A small image captioner, trained from scratch.
Model: encoder arch regnet, encoder norm groupnorm, encoder activation leaky_relu, encoder depths [4, 4, 4], decoder width 256.
Training: cautious_adamw at rate 0.0016, batches of 512.
Data: trained on regions of photos with short descriptions (Visual Genome), 203450 training examples, 22.6 epochs.
Rows from block 4 of the text decoder, named by matrix and row number. Rows with one number belong to one neuron. Each number is 128 + 24 x the weight over the matrix's rms, rounded and kept within 0 to 255. All counts start at 0. Numbers have three digits each.
# fc1: MLP up (decoder.blocks.4.mlp.fc1.weight, 512x256), inputs 0-255
# fc2: MLP down (decoder.blocks.4.mlp.fc2.weight, 256x512, transposed), outputs 0-255
fc1.318:118103116101156119117130128141119072151115090151123144122106099120117169107157138150156141099135144145134110108133130095110164111125104089146103130128159169101137113152120059107175116167142149073134091109140138165116090125165155106184125090129118142126142117126110137120117127118165141116102051139147110119111136147137115148116129104134169132119136102137182136094109144153113183113132197154138103120107153156113127128118105082187087158146130107194109180124138109146128123097134149146085157139168129147122110166136152202107108133105101154075127140175153137177100144147119101110131115095124088120127135104135145092129160180144115173153129134150143163141131115105131131107101110131134131149152124103124083155098098139103103120117132143081158105082121134161156133104175179
fc2.318:116182150113110165123142133146165114175128110113144151138104112119110115132138113107106116119102185138116154143100140169130090133133140143142127097117124109134146122147089129154140148127103162143076114116144105116156118114163114118126110148153134165130152145136164107136112145136114151142165099123144099101104115133147082101116149142168119108161146138127102147103112118131125180128082138107121109151157120108164122115136086125121148103152083119125129096139117083152163160111096115113145157191155194119127121125098101070150125107124167114151130112109097077108096160145124129133169182177149078134123099119131108124197089151123168098096142109158110117114103129134126149114121113117127101115138116111169182106160106159060101151075110139098158107147162163120197114129138142
fc1.319:077104114140129153165160093105117128142136116111150146108089130135141115131125119145116126115099113094085155122123131147123134171145107123120138137097145151149162174172152119093104122140108081137111094145141153150147078167131145110120104160145114126145097144123161102095126091155141114124093142111138113145103106146075144159134129141148131103136131165121124124086108104140118120182125144125087124106156116174120109118098135126110133166139129132115114126136100125179110100112130157157109131128120077132124166119137132119166142142057076134142107134141115119158141130153153124114129130137129132112109108089095130143126095134126130115136125115139100156121117182144103151119090141175137134161128144130164110060150152085113160140125119156156160155139143105154122120104137137
fc2.319:136098152110116104126128139118156155094106124132152145127139117118152097120138101142162143115135114103114119136107131149127145107136101102142112106146110114151102105094147147105089180129162079109155131151127174085127087125121097150127135141101101128130137083160136117121140111145158121124099066106103125178083165121157173122141128124118122140115131087138123173160177110132132130090113105136148131137168169070140129152152129120136163123083128132150098139130140175127148138120141083156087153139098115132143090105129131123099146141157167145126125144139139147113162138097126110100110127130156111123158066143112148129096118136104162131092153177142142139121155149133136083128153147115115168110116168163118153127102107133133093112158146136141148123112120139092126138129127129
fc1.320:131126115177140138103088077132148113140158162108122127159149137090094128155119135111090134190128111082150116140169095139142157154148158109122076164126113113152069117118136117126161172100158168167138125148126184147124154131132131139110131124105126198113109149144154138170143130182100112107123112167098195159075101111067100159084112120104091138140086141114150078120122116113130121092109165117157107128162148181118147095150163120115143139104079134124102122111099156135150125156124172115114153095141121090109150115096139125080119142093129151190102107111145180148132135218173158138107103114112096121147154117146132124129070145129162128129122111143142126099110130103094156114147073163122115158095097114132107171105148132151103119160127150136092094105175117105122136120169092
fc2.320:125141132113165090139122134176108132106123114139108118132167170106123120168101119154113133126162133089130132087115161128115111133137108168112117212149185145141122120107087121097134135119149118165125161105136113114103135119142084117140061149129143142143162122131167081090146094112110129127140125185123100156105158140117168148139113139117147103126152142203131171107110164174150143194110095127120130082113134134116133085084076170116133104097145105116107111180138148139092111086130124143159146115161139134116053147134129144124139104163137143099127133115121115118130112154092119171168130125126083134161113131082180124122174125124095135122074100117147136096152148124097066123150193108086105155122161117106100102103158121103083125132151105143130141110096120108093129161127125
fc1.321:080142116178120125112123145140118115112141116116145148153132103164100145151095111161131112150112124155106145124140133130114143119082119112126146101144172138098135159137151154091153134096143123140095138110134145119112064117161142113146146119116103136085116107129181139104090142127115106064107109099089108102093105127135102100113139065115155153098087159079150130105157105100171157143120167142135138137101121136104148166106132157117154136180117127174153105132103139154128151160166096136149110079189094114092125168129139095183144135105113138148158137111108166190143103141134139106125124104130144133164097098131145158120139141179126114139133139117112085112168156160112158130135097146111144097130126136146141144147098131143172126165097168105154086062177184151135110107124184
fc2.321:162112149112160167104123112176139144119188145172115075091140107147122097147134130127103122160167143147095121144136121122123120161158128096125138168100104084170120154114107133134157132119145145125129155111153137142120160144139146118073151097138134077127101117073123149179094092159108123145080172169141159118176144086140162118125144137157094116122136131140115134083118108113094114158131142150164101150161182129104137168165102131153127182111128154100117129100109152124115139113081127118154159127142195119134105119123137165166080131131130118110150123117096127114126182091137089105123101154099144111139104105091125092124099094115111123162124113084126141121130114118144138138088180147125125171120119124123135106132129154122094071140086130106119122139094103133077119095126141
fc1.322:138123129107136135139081087145065121104126126093147146115210177171135153138105112133109094143083142128141147126103171149119131165137178097138102158156115114055105156135128129096161112108121153109103143106130161134124138129065150105118125161158127129145149097096077129123121126123129155123114154151121162132138107128106133151125181130161128152127124140143144125106126103122103110115084163123128107137130107137124099123108116109154158117132134135140139175131141131151153151137065088102177176110148154113090185100120116129132105135144137183132119115104140184121160109108129148138113146126096160137163071109111155145130111175107171113147125127092095139119102131107123142146114122138100071172061129115135107158142142129118129131123139141145115108128173119149133098162107115
fc2.322:124136090148148104114150152120167103120179166152130061105077103136095145164093147184135138133106080118167146135133137128093087113170157114096113104110142146154188140160163136144127151077109180194113110147152133111145154079139153129159080118128176135191148163161178131093139140140131138076204094136148118132077114120123141093142091135120136114100135137146100111098090117128099100109135134143113115153081101115127135076154123080103128137162112133178118103149146135159128119153111140086105123102124138117121146172113130100195126133133165070142118123138115120123089136093142164134162081116089146101145153149097108121129123150115112126111133102135129108099138095178141083181099114099113136107131140129117074107150120095115121155151172147117153122136180194171167086080124125
fc1.323:113113166144137129148163102104129105148128145133117129139100134134138122135148137125104136110099138117147083150176160135082173124135158125177108163137139153114118113143158150094131148154155115141106080160097123091091138116157175120151156123100136133145131100117122140088130151138156122145085112146119140136102109147127131084128120157143153160080144127144170115117133120087148146117150146144147119139104141126094110120156128093109142128101124111162149186108137092112179125153115144132205137090150112121093154167096196159108128171090124124143118116098117159122160149101172086108136142156120129104144130118112101123080152099136138125127130115118126111163140144081158093126113082081160121149081158139130125159147123113113099094156061121110131178130104126107120117129149143
fc2.323:128145123133125138127119137117104156120108148106113186118083120120126115112152122141136174135138114105093143104122150143096143058114128143104149141094130163145148095142109157162107072095168142086103106164108143134112100093148097099150122106100145117116140102083092129145123168121124098123157138168108122127112125157139122093125167158149065103165136115137146166138131124140102150157135176103123125085162160108141150167113081162103070151151122142134167079121159076074121146098135125123128159109123122154127140100153115178141141117165108121140157132152161134153113156083106126100080104155107159131097144145127138150121114144106155144143131132156117116090076142125102120117097146130148134156176109148103146113130156111137154167103096133132108145110113087153114144102133174
fc1.324:135146148088136143093129105167132097070154150106115180143123148129196156143125130101090104146138157134104101155128139112127119123088125095125120144075125111069106154108110104157107108135191138089137108123123177103114152163127142102159120126126138122106170089148123125105127150118136143139121145163140106124099099114152136140127113127143137137102098128141130100105141081122156138136146136129133144129108135124136131092141130121150156082153152133119133153131106086133141077124133122141139115147143088106111153142118149079089103138081131108113108123122164158121143078164083114094116105140112135149126157116088119140128136170121102129166124084096112181149135150157090119121158138127133145127128158154144091150157141105124118127153173158153089164149155082140107151106142145
fc2.324:160087108141129121112123121145142141130105122103155117117142123107103124138140155106153126120100123140130186154107124136138153117123111146143141107118135153114093113148117122112118149144119124154054108153175162114143117169117145097104144140109095134147096158127121105170125134115115115100121108091100141092207105084095147142147119135118137117160074173134154092138127138159104136122130104079113070136183124162137139122093093143110110130147121115123120094108143124142130128130148123154060148140121199124087158129099119155147114105129127096170122109131131156141125188076128188191152140134145157146128095161143162123149100083156098153138105136127175095134114115089110145117102104147175116133172121148105104132131132153133090109131124085128178101134129121161121170122128113
fc1.325:154141116138099138088130133089145129133132152128157124140166146124140131139149095119150125135152160128154145112119145122175139117126133117154096133126090136111149118122141125161143116085131158116111117126170161127125133137117147173121147133131082147133167104148094157137081122140094082134121160125105149110124141147131128151111146131142107135140124156121142092154127089159101126150152141102127133114156118098120090118158146131113112163123100173152161125100140113108112115100112091100137123134116107108129108100084131094103139146141129190134118142067141128138163099130100139132136117171109178129084137102134130128133155140126167162072125152112150110104136111125107109097112189140066106112133097110133145158161109162119113112111132134095181124114134094134137180116132116
fc2.325:132162104108130110138125171147127129110142095093164144121096143182130142099091125117141158164139146140128129119102131185114071125113164106125151144123110162097106127149111166114099142132130112123114127100095146137150153135140161108102127142086149157129154107174158097106128137095135107124074077107092153099170158120190167123132134163126155158109095094141117091169150101118138094096137143164128149096117116116108150148083131138138128116093108136120076169145109148110127162161138094092173113118139118114148077131123125102114115090117165152124097159147135122122117138143079085133154135122172103135136129134112149113125117165140123119127125152150125162132123118134118082116145119137178104149180165096144106129124124129145123126139125134145118129127108134102114133128119120
fc1.326:124121120146113101140107151121130113126088138143165114126167103131136113128143107163112134129145120111121145142176184102152151149117107109101118166126102094102096132160161085107118144135153108115091093114146134118121143099118139136114155104108136124147117145147117175122109137140098106099122090149113150161157128103113111141114182094110085147138145092119166111125099126133147181099151106146134101147099156145114138088133155104135128109110118098132118155113118118121149106125143133101162123129152126137142132100116102127111127127122148120157177117131140150124144087133129158137098114147128112133140152115130158108132128150092159132142129147125124141138121129073162131110106160149126108163114126122119116183144133128098117123119167115154141111137137144147175118104132133
fc2.326:129115156113084164101137116123119110119151133128081116136117128092102149106115107120118143129116124124156130103092127171113137102146126130109133063123118125143113144115128115104124141131108118110158138152128094119141138105130111145154134169123132126120139145141141126109116109120133127124126156144075075114148164100164139127089143132113164102109099155151142155139146125100103116149160162097139161088104107122161113096144108118127141139119152167130144113140128141135121146107112151131128141113149141110111098138105162162134127150152133093134125140105103120115149101136192091094166164146139138146132157107158136153129149145133133145095139131124088138161126096110154126130144157098127116137144122139125139133147163104143129145098117121125149138122112120156119120098148105
fc1.327:104125142184111148084105102106074138136136142106170127125113142186128151133144102200132102098140184136137164164159145112166129107104133082158142136097146092157122147120135122137153101092147109169151113146109114126106119132136136116100128093139110127104156097130115156134117178129135067063121113151090142110116089143142096099139145129119136109109140147132133156139083119149144102116144135104101145132092145183105139107122111104098112139094147114138135138115104114116159134156149133104105133118156146154136171133120140144109118124145137126106156127139141091168188129144118151100139125127080190112166133102138103099151154132136136112097135147126129152117142104114165148141113161137147132105116117101174105107156075085106095124073138132085106119126123115188135105147109178
fc2.327:172140154154130152117149124132139150110170128091138205142183141098114128105166118155127105139135114181159144144086099170121114123098135117129123095080102108111116099120072147180121147138104111151141141116146101154112130141119150073141109152099150080168151168133145121148141138108158146150095151143135145153156151130111147137117151152108136127119151128125125091155117132147087132095126082115147185093125136083127114096111113150129125117135172106112101121134119152095103177136129149146140141144137129067152181149098149109103131119112125145081122136142089144096090123202148114116137116133095144109108115156170128118131087142134122159138165126109131137111148162119108140096144117087169079146112145116123083096102158141107128167136123104138081103114083137103128140107090087
fc1.328:151129123178102132112138113149135124096106078091105140125119144115138159189135143171120126131154144156103122152106122137120144153112129111103088123150137078100136147119149095113120169178150103118175113103123132117115173127131167077098142145112150103081120113128107112119140143128145139127087129109112105143123123111149157119123136107102122141178144096137142096169130117130076151144134162096143132110103131133115164166113089103162146127119124147147161150156122114148149106069126169102132142092145127141137145153139138103126133137167133076134079105145123170182182109188104109099103096122106115170135107125074120117141147181108148110092145150128180157149084145096149109098134111116140105094119124134133137150175084126121110127142103115105103134127091113123097143125152152
fc2.328:144122103105109147118094129106143138139127163094114111092154148098112133168127119105133164135118089126144145109129091153104122155137134153161129135119131114129111150106150138140093152150131088106129126108140134091148131139101141131115116115145114129095163143139138113115094091137083111129141124127107112157182140130078151124134145116121204130093143120135149163144082120106113121149101136099095143144144119148084159177101138121106110142131107135134113164094116119093164154141141090134167139123155128157155112159155067125105136103093133138134139120136183080131087135128135148145162159100168124118121164140134129103164098109141134146133107096147091093106192110125090142149128141135129170113128152102146114104111135149137118160123099123095133157141106138085156097142071149
fc1.329:133148093130140116102134105134106141136132145109162132154148114119089132131143082137113100113112118095149106116145112117135148148138079126101097132100154092135142128126123108133165115108145113117155102167126131124107162172130132106091125155170134124113113153107143122090130120120149134131112170130114065113102146107110144121148147126108125128114153144123121117079144086115086150122112146116154137120112164142149072105158104102133128144087144113144144159106130126136153162121148142146136148152123155130141139156131106180076122106133136131101092118118124137121132105149132112145126161149130143117109178119127129156155172112136152110141106173115134108160113127161149149110104123152121104166119124137128106158128181136141149086100097140155135133137121116104125176142146116
fc2.329:123104139143134164115119158149122109128118121102118121131107102145157125106143137112118133123147146104111142100161130122103124163138152101122166114101133134161132142138113146137110136107102125122136121107135150120136104119139128136112151129105086161118130128117083133125109114156104168088157141144170132172141128119103131113158106085116098095137133108156144108141134140130149146110128131122080134122102142119104143159128131137111134112147149094134117100148156135152115132130098146165136118116155096100098144125146163109108136165153141096130124148153158135144105098123078161125105150151082136112128151107114116121115105118127150142166150120139130148173133129160125150129145183113118122117152128112122130158118113103098109122149130103122075109147131147138132124112122171
fc1.330:103163107146127136140146148167147115130126101122131137095188135167140123192145125126153116174116118101132114143120128124133114171125130140154108117109140150148110135091080122107109110143155102140126142085133126143157108125121186112124127130170080115097114122146138102074128103125119087135102135136110150154139132139123152111128168149108119132089164132201194130118072138143124146144169156144115134109135158140129094177098099087091125166129116136109125140136073139148138076134123116093176101122129128082105177158109116129119146138128112141103135118125127116121154134132158080112132132151108106132103150155112117124113134158155147139147112114087147146142094145122158171084111126160110120136095129125133105129182141121104141086133130087115131142088111119147180137126159162
fc2.330:110156113084121105111089163114114100149105083154122174096077116146138143142128129079102139118120152104138130130108157094146097118125118131172153120101106115128133162093188085136080138105163180133179094139152101115152119120114088142143153114107125110077141151148160138122101111095147107132179124087135135110159178126102141122106105173157101126123125117079152100108162146131102130142144139115140157140127122102127136159160145134178128068088134189137196102098139104101171109092114123120100168142189171149147105137153143188097103168096147089140119140146113162108066142132106172135108102159142105104105134147118143140154130133132140105115148118140129146147109111148118146083122116124063128136126128160145070166110170154159158120139138181066170120116145139117117183120109127
fc1.331:107135131155117101110107087138098130094076200122136143096135122138087083131119126113110121133156119140097139133121114128126128139110100122157123192148147126141162112141156132132127126128154138119169139190156091085112130140154136104112139192097102120146154103149058151143111105093143142138114089171127130108087154198131119160121150135151161109116179156135135109122125135113118157146131131141103138167125122143126097132115087136167142126075146151172111124122114109130129131122128157127114096121114098096100136119102139121140131152137139137122153110103135125100103125133144119110121119122113173091091167154118085131113163115126159099118141116139127157133139140149136145127109154120122159086106152107137097102145117119086126140132168169137164147110133138136122118163106124
fc2.331:140124184134160131151115134121194165139177090159144151132108112097106174131152144141142147098129128175129134134083121126153124144136112088126107074161109129151099110135159143128131101117121121154152131133116121114146137128170125132166093142101114114088138130149122130151123153120139122102102141141096079156134116109127145137120089165109124125140121100092156076143137109156171131136129147129122147088128143127131128152098139142135175096121096175092152116132115136132090082109122124122112121109116128121140134197123121133112126135098126132142115131159119108131089138137125105114168151154123117097093154141139134091137148133130113149158129116086136132057119121144096135112143103145118122114103146133100115146113128102125121138165125137137127162102128118124141135136119116
fc1.332:138129124125147115116140095085113188129147167104155141114115118165127159138132137110102161094143104112128123142106111102151132104135118123102090164153093098153151101073142145123143125134137114084129121120125146164116145137144119114145141130119128139130126127155142159117147123183136142094086180162147079099101135133091121113124154072106152148121165130073150130077114167142124112114131148098099152169110179127120122105143134090161166112157139156141127151099160139128095090155133094139138142130123120112107165104172138127124135135178095094092109127118137144086159161174123082143135136096121148121129168132113141161104091146123121114149148133113117096141149119142097117111117106136089146124093129070181121061106132170131140087164153146150142097137065094156168131110093123
fc2.332:163153123140146116128180162148138090128097129147153173120084093121164082122126139134147120109111114162165130079143107125097106145105139150168156126127106168084101105152130156118138126118154120142129114137133122135133089107063130166145126125106104076145123093159133091148165119097120117126122142121061188127109115157104175093101139141083107134155100100195141141146116160126094154122120103114131105133069133088130131132152159110085143132138161055137122098140096143133126144107099118155072115106129187149141134135116126157106100098116118124104077116161115126137125162126135172147131121141133102127173076101148112138112116151095160118160096140136135156141122127126181111113135143116151098131147084146150138129152107147112170117175161121092124159106142111138129147135142142
fc1.333:125129114091151115158112117155132124170136094101137131143128121155132122118099116113113110142125139130136133167139124141111147145110108155186153149124125151116124128106163137147146161095125150178102131120116097130094114126179094104129152130145117128120103115195123130093099090129135117138120111110105126118131140132145129121152152148144166141097099159154130126093130114071123139108129176156107095103129166146099107159097098077168109089146133088122099137142092145171133110112111149077121169119136139120105144104162112123138115111107115161106115129125152171121134106135113120138120135110127162125140144154109139152089139163140126132068150132110125139128122147148113114110148106143118158122161131175141111089124135131126109103106123132091174137122164150145192100123131118
fc2.333:102164155125133139099139119148161115126140098102122119119117133108085098160103121109165146138156107141067128102119091125146108160124159086116119129094155077125097127135099155136174107174127144121119154126153115122137117103084146152135119125140098147174157132083128096126117094150085094094168115134124097124176115110113168120140119150148137139105148125136162128119129154060154140159115159137141162137115131124100136128105127134085104120119121112137145141112162075098108178136150156087081119152138116147119163138123098088103138139126133187133132120154126165126150135095123146128098149125108131126114108084147067124153089117092087136188157152193102163118111114159138072134129162125122131112110151120147149136161130160140124150149078173151159123151158136127181126138121134
fc1.334:112120126133175134112117129095122137102125113138099133098157154148154128165147098126123109112133111122135143104127156124117141140130114118152134143160097099155117148134146145158142124130102138121108108120123137131145147090126154132109115175142125174131135123140162145113133129128136127164091158100096120115106153171137127118123116138159142146110153142100167144141135103115091154142156092150123166101101122083115157103095123147162150090146115145150129137125149132116136127155105129121159126123122140111120106144106151172102143138122126111147137107193106102121115057119128119102129106133117121144160144098124100149108151126141111109103149084152111110143175135122101139152146082113143080140093119156132104101122153077117117137161118175172169113115132145140111073134176138
fc2.334:126138137096189137136102108144100121142106125120137128150172110108128132106105155146114153143118138170140114145110083146107154122134120153098140169136143159119155112142133162141132099148121148186123113144159163143141132168137126118125121103107081142155096130133112134086196150127098108141104137153143169113162084136125145121118132131110121087102166130130127131121117190151162084092147123119109120133125123104062124141128065142082151160121082117108163125108142119111133118094161151170122122143086117120117108120111129148129120126123119128175139108073133137119143156163136118138115148106135134145122096136133147124117114102104146138121103128158112111120091119125126108129118118083046148145129103117120149113175125131112156135136151139099096125153108193153126145135125077
fc1.335:161120067125125111189159174098154100135118146142139165128133115110128175118124117175147104118130114128111136168100140150105133141115130156146148098148130144146135170108132088102131147122170148137106126158096131075122094110067114155140152152106141146165112130162117107111104118152124085109128139134130133091112130151124169182126147131150154158123133121123131150142104126115084148087134160097124151128158109130117117128122137149124149097147130092187099197119113173123130100103074127165098156123133073101080133118105107119150110116092148157103117092127145096169142126109132118176144120124102149116188103102097137120103109137109105094121113124143061168091130157121111156126143135146093127151149139093087131134137147077136161131145111141161107143105162155113157139116166148
fc2.335:116117123101163091100126128115125117073108112131118191125140133130172122096083092143113132144120098076144145141132138126149103139172114130097123126106135154122137108096109133159093128113106124110131159111139119148104154170164151156135134113132089120106129094110108133125139136126078190186153113120138161160138109131171101111126135122132132089103107138155147169158095129142185152144178097164149176129125128108079133147153160075153147144137120111128132101139144111108098120185122167101149113107102126125156149147147137122044125127109107121134155119174126131092132120124152097128111154104114106138081162094131120125148120121123155135146147085130163128124165132154136107141124120096139105123101108154156109106147165168139116146144123152115085109113112066133115113085127160
fc1.336:131115124133133099183130098127141141141142109125136109136138134130178106162115099111154120132112159184128139171142116106109126146113157105091124168139104115094136131058137119147171138121130136147140129092130118135129120122102175122116130111139161111140138123124163144156137113137112143132117130139130178113150118152127128142100182115163130117109085156146123118131131118059116145109126151097091131149149131116093117144116138133141140148105126119140121137126092117132105114126082116138135179113117113078155148125158107121141153150100093140115136124129120097149116115109146124078091147131132139122071126101103128152102113169114168142128156170106113135107127116091122114150113105164139044135091140142140082160180122095068128110124160152107153147123158154122165212090183129
fc2.336:094134129176171112140126152115159131137179143110136134118100132129134123104139143115153136117175132125188123157134154110115156163123113109167163071150131143152112114096140119105128098110142174158113153149133098164109124134133145116096101152111091111108128132106137120132122130131111135163103106174098096127108133137118121102161096125078131101115110087134147099116127132118091140122169120131137151121130133102122124117152134145125128115150165126106142140120130154106112122131166108089154079111118141144093086151137091163106139086078114105108138140118091149103116154157133180138126134140166146119123096141134088141129116108184111107114168125179107111135126129108102148114085127125130134128149125116112131180113074112164154086082125124137151141105159120121125093112098124
fc1.337:129135116105098136138121138177120123133127157109139133143160091178138146155108115126123126136099141147104155148175123135172129117113101116130135118131104109077128171156133125106177128110152148097114131150136119115132130143103117093142153142164092124104115116117113146149155115129158124147115131135117103111124161145140097175139179141150122151118137119101123152112087124133124112129108137108109084135117131135139101186126156135099115068136107148117105143130112111123154137124141150131106104113148118101141107157119131114103096137131162154126186153116141152107125121156132111095104112094171156113136084080101114134130153129153140122152138144144113140110132136098103139100118153146133116143104159120125089124154107103128141129148118158126120113133146127138076161118148145
fc2.337:103162132151106146121144168118128143152147095146123101105106155078151121146118158150141102109140137136131096133081127157086123130128102117104129177152120127137150123102121155148118106120111114153175140139124111115115130093097115154122100144135178141186115144144113117144134108135088087154087084149149149160148108112151149094171125127084154150107108148136114108129130103102144149139129116153135136157120140141088141106127139127117138166131108123102143141151123095116131141130108130129061127145123150122145086114117131142151111134159116113110103132119112113110131101126150140105174150131128105138142124144101136124108151112088152107096102101068103129148116125103137077143111111145102147162160138127128123121124147140159122133139131124132122186130109114171145136174127107
fc1.338:121152157123164112111111034131129133146124159078142148120140079132133097140118142108084088203121117114114097160128112118126152185116175139087099142142138116121119140137125119155105101090150139139117141136132131178136095142152135151100141132135104119122145121168170115113086157112101107122119092144084156139143133143105115105130097145117128143157096151159125122115127132145091149116120113139164107164143113131099091131087098148187165135126150092157098149122104153167115114141099144084132156109160136101115145173135113114094144109073142173148133124147091109155119136139123157107104116159125154174099139127113146141110190126153125137149137143105116191099095161110121171133133128128139063121175170149152099098145157156094102121163140129101176103130108132102116119133160157
fc2.338:110138077141141155131137135098173140106135096165118130119145126129098126149118141097153121119132138177130132123098142161156125119106145121145133108147127104118172135176145127182172176107109126147112129084159118128088139106068098144133096138128093154155091169110147103124150085159147103118145145128098106145165087134156150175135119128093119104102125139071122131160110135112120105112134113100129140122140099125103094114138128145106136123098106127081107135178107058111138127113131096134115111098081141112165157060106118165126128147131100173119106097107122105167082140127155179103170126121102138100170131159165101129160086113120129187129137151135103119109152149102157117115153172111092160140137170151089156197120133124144163140154103153143115117143168126139150152156084097
fc1.339:124092138150148153073129111134146100114128146156148131101153114104101137129132073120162164128110127109147144126141147135105134129119132127085168131096153181112146134115122134097181134179114120071132168132138126107111107147143111093114111097091118151120126164201107148110102133124173129104091125125088110118087164144151135145118136142146126114137125098089140101084117123107125152141139115125182108132160129098127129144126082144124103146110086102200140194112075122134141117114140144140124123088094128109118111093111154121148134118111178131116109152097108141100122106123118154176135130123086144131166116148084120171092138126104135122097141111136148138114105186103106144155114098164133105201128139134099135126136128130132158140160076155119162161111137133116162096123099097
fc2.339:129126150096100108114141142152118179120100142129094096148139165159123121122122093100172106113110151105103148092168096123184108118115175099155118095134188171119146093118127103121155111099178119168153139083145117077151082145141145113128120089103127156106158084153150125130172118102139147118145183140075144153164109098181068156104131145149077106121106124135106175153122130147103140125119126101126158123139141140184133127068113103134099136132158170095131113149167110140151117107181127090175069153131151160145160112135144164138109119113118136114133140161101110101062170135069119142114140138131132160171118159143112108082116171102138122130093140101142133112095114105109109135162143095144105111092155095103172169164184106141138148124164111118152122086066152103135159131083123
fc1.340:096141125110136084162157136147145136109146158138133151136121058120109067124156127111094127114112115137141133118160156147102127164140150153125152111126128151158148130105144121156171125111115062165121081151170133149065147164190165102139138149123144141094137106165132137139125095146116136160107123114092120122114115197080108132114168132121109112113088146166125117083135120115089129119100125114130106132136172101121151139112115133138124108115099143131152117122171124115134153150151110131153113103167155130120104093105119140144113159136102165086133139154141121134119056162118105129114144150080134132123133077148107172117088142163119148128090157164159154163105113134126125100136082152131096146128115148127113110125114104120126106138137125149150085093189158147102165155126158
fc2.340:163146116141121149129136181139122143126117126133132111108127142135160131180126163124136143113165107139104133152125140140170109136049106142097094120105143116134165175153161160084132081122134125128088094148127113177128095127119109130138114136133065161115153158117081153114086105159111121113126111105141086105168090138121117129153154070136156120121146123097155119134122168140137103110118114130134097141136085119129100143145151113160155106092142138097134128137057145137170086128171179175111082177113121149146124140115147159115084101083162167135136162115156123139176112143112137096116110128166139159103101159137141134168138135133124104133131116103096102148122105143122104112105150106137176095091120128142063125111074144134160111107128145111135113161141131134156119140073088
fc1.341:133220081101121095182088107142140115147111141107137138171141098109109140103120109141136144121105109133135127145141170142155108139175151092094175133093138122110151153116126146151161083099113137140088046168162133112166104160133148146093113165110137135136114163164127156116154146150083080159095166099157156143119130151113089134183117160139119098123132084169162133114109122106143118085129163092142126143115117150126127170108131089073111136139125153147109110154153123142103170122091160124148163121147151145131101134154124152156114147127130160098110082119132115123139119152118097102155150145106137133116142113117085119143140144142109109171091137140125101122112134143105095105126187143129121101123108105117117091122125116154130120111122156079157111132143138114119155094168114
fc2.341:142136172081131154095143142104129116124147121120130119123141168142132154133115120115079100118144142161122142140117090092124120134118118099061081077124148108101115127124144138125087166147152104102112134134154172124143127132156145116126131169154123154113116085142111090104114147136172098165133066139123132166182083103107121097109170107105152161039166153123105137139089142134109069121113129152116159129134123101083133143145133118140125110123160136108139141141114119125127116130162102181129114143113130118084169135102086088109140087120147139148154166085139139131118131177142093134121097103164131151127139185133155115094128138132160128124152104127145098103136117130175092123120095137161113122167117130113132132128151154147144147151158170188132132090096122134135131166115140
fc1.342:133067136123108132135101134137108078125107116121140134176121130135170122130123063127124074111116151145111140120118167116158173119096174087117170160084113149107129174149132116130188130180157136098105142125088181121163084170111143105114165119103096132106121108141158155140099105093110161078096096164146115047108150122122097156110180102127141136136179121135160147102154085097118136159128137123105131128098131130119128114108131139143146133144136151159147137184135135127105093163166106161108102135182131150097143102113120144158079143146134133122149121143112177114134125136148095161125140135128146113130136114091119133092087115125130114107133085151113116117134115105107142156110147144168109151129142127156130124143210088147127121150134145088131109115073146127159134097121112
fc2.342:127147198148138123114098158147167153151144101105104091191128126137154142164152115115131104167170132119098135121193093080123125121145131114071081162143138135095157127107157107116140124121147109152161106121096135139106079136175166146136155159116126106148143089125123155109093125125142142146145150108146141143139148104149081163149109123110164095163090137119134109145144099155154101108083131123118139147135151080119133170149171083144108138124135131114102082152170136108154108139145131158150121116130131135099103106097111093137163153138086142143132113096123177152063097142105136108131120146083128135125153148119129144101160125198135181127113090175170108125137135118111144086135105118138139105175146142106103147115129118113097119157133134121127127132121123120134121097143082
fc1.343:083098088145121070132163104109112111134135089095148107148117100129096136115150133111159117141162129119156111132124132122122114101127128151115144149131172125095121167134136079106134105126106142088137140158137151108087150152131136110114140159131106185152149098134099115131147096143144085144104082117127145115146097153110152135119135089121094128095096149122164133100122103107117141187163141126138088131135116141126097097125177124117125170095169126150085148104137091143130101149159166105130104148135109134136085161104115138101180167095115117096078155146158148131102132156142152136132128129126178084099106134110156173146156126184147110118130130175140110134142131150136109155135109171145080142157094123146124121139125103147143151146138166136106135084204103099086150091118118
fc2.343:152155156108179139103098127141105132136091117130135135134147102192155151108136119123132115129148116134139114132114136118136145122138109106135112156154100116170116136122077152111129157186154113125122129144128108131080152135163160123112129118124153093098134075116115115131167141141159145122130137147154130148105129155103120133127117113155178152115149127108123129131124137099157103077108177137102120100152149110132133139152161102130109108146121128134156099146086131099138114114111131109139153150117120135137070064133154097121108125157138145118142138139125115101149156123124144109155117144120127138156080066095095141094103074093116111134158155115107146148128135110180123135171136101113146134127139087125147146118139140148089134107114154086118142139085098091173119143135137
fc1.344:112128165142140150139157082125115130135151143119128109140130084084115144169159144168101095146106177093167094154138088107118103167146152102134125130118146128131151134167089123101133169105112118077115105116154111145164142168145140092163102144090118164098165112129113119109157139189151139159099067108104135122125116122071114147144118128138130116101192099119159126118122115132121140145169104117155117132138135107167107095167158114143129147118102107132111106124071118118145093141091127134115129125191136120130159163124169098076115130091154123142114114132128142119131103169165138099152140134111123120131131134143198155139146158095128100105106181150153120130098138110136141163103052095037113102145121105106134089105131106124170087140153151086129103103212153129139152107121128
fc2.344:145138155101128144103116132102114126108136102151132115134145125131063132141167114129128101177141103123135154117166126138215132109102157148088115145138110071165161145142125100113094101163146111157121118132134129140142156137141112100127138113147144077145156121174091124118122110151136144142159116127099124132124149115114124107089100164142113124084100111149139132125098145115150092115120141122126115114108149136141147115135077116121102132120163135130136153112166115076127149135145076071127142150102185123175132181098116098129138113119099119119113142103079156129127117116120157155117121160135126135115159113105145131182129165173128095125143131142116126112140104135147112135140068164146093218106061140155090108115163159102134112149103145117144198140124165094088115174103108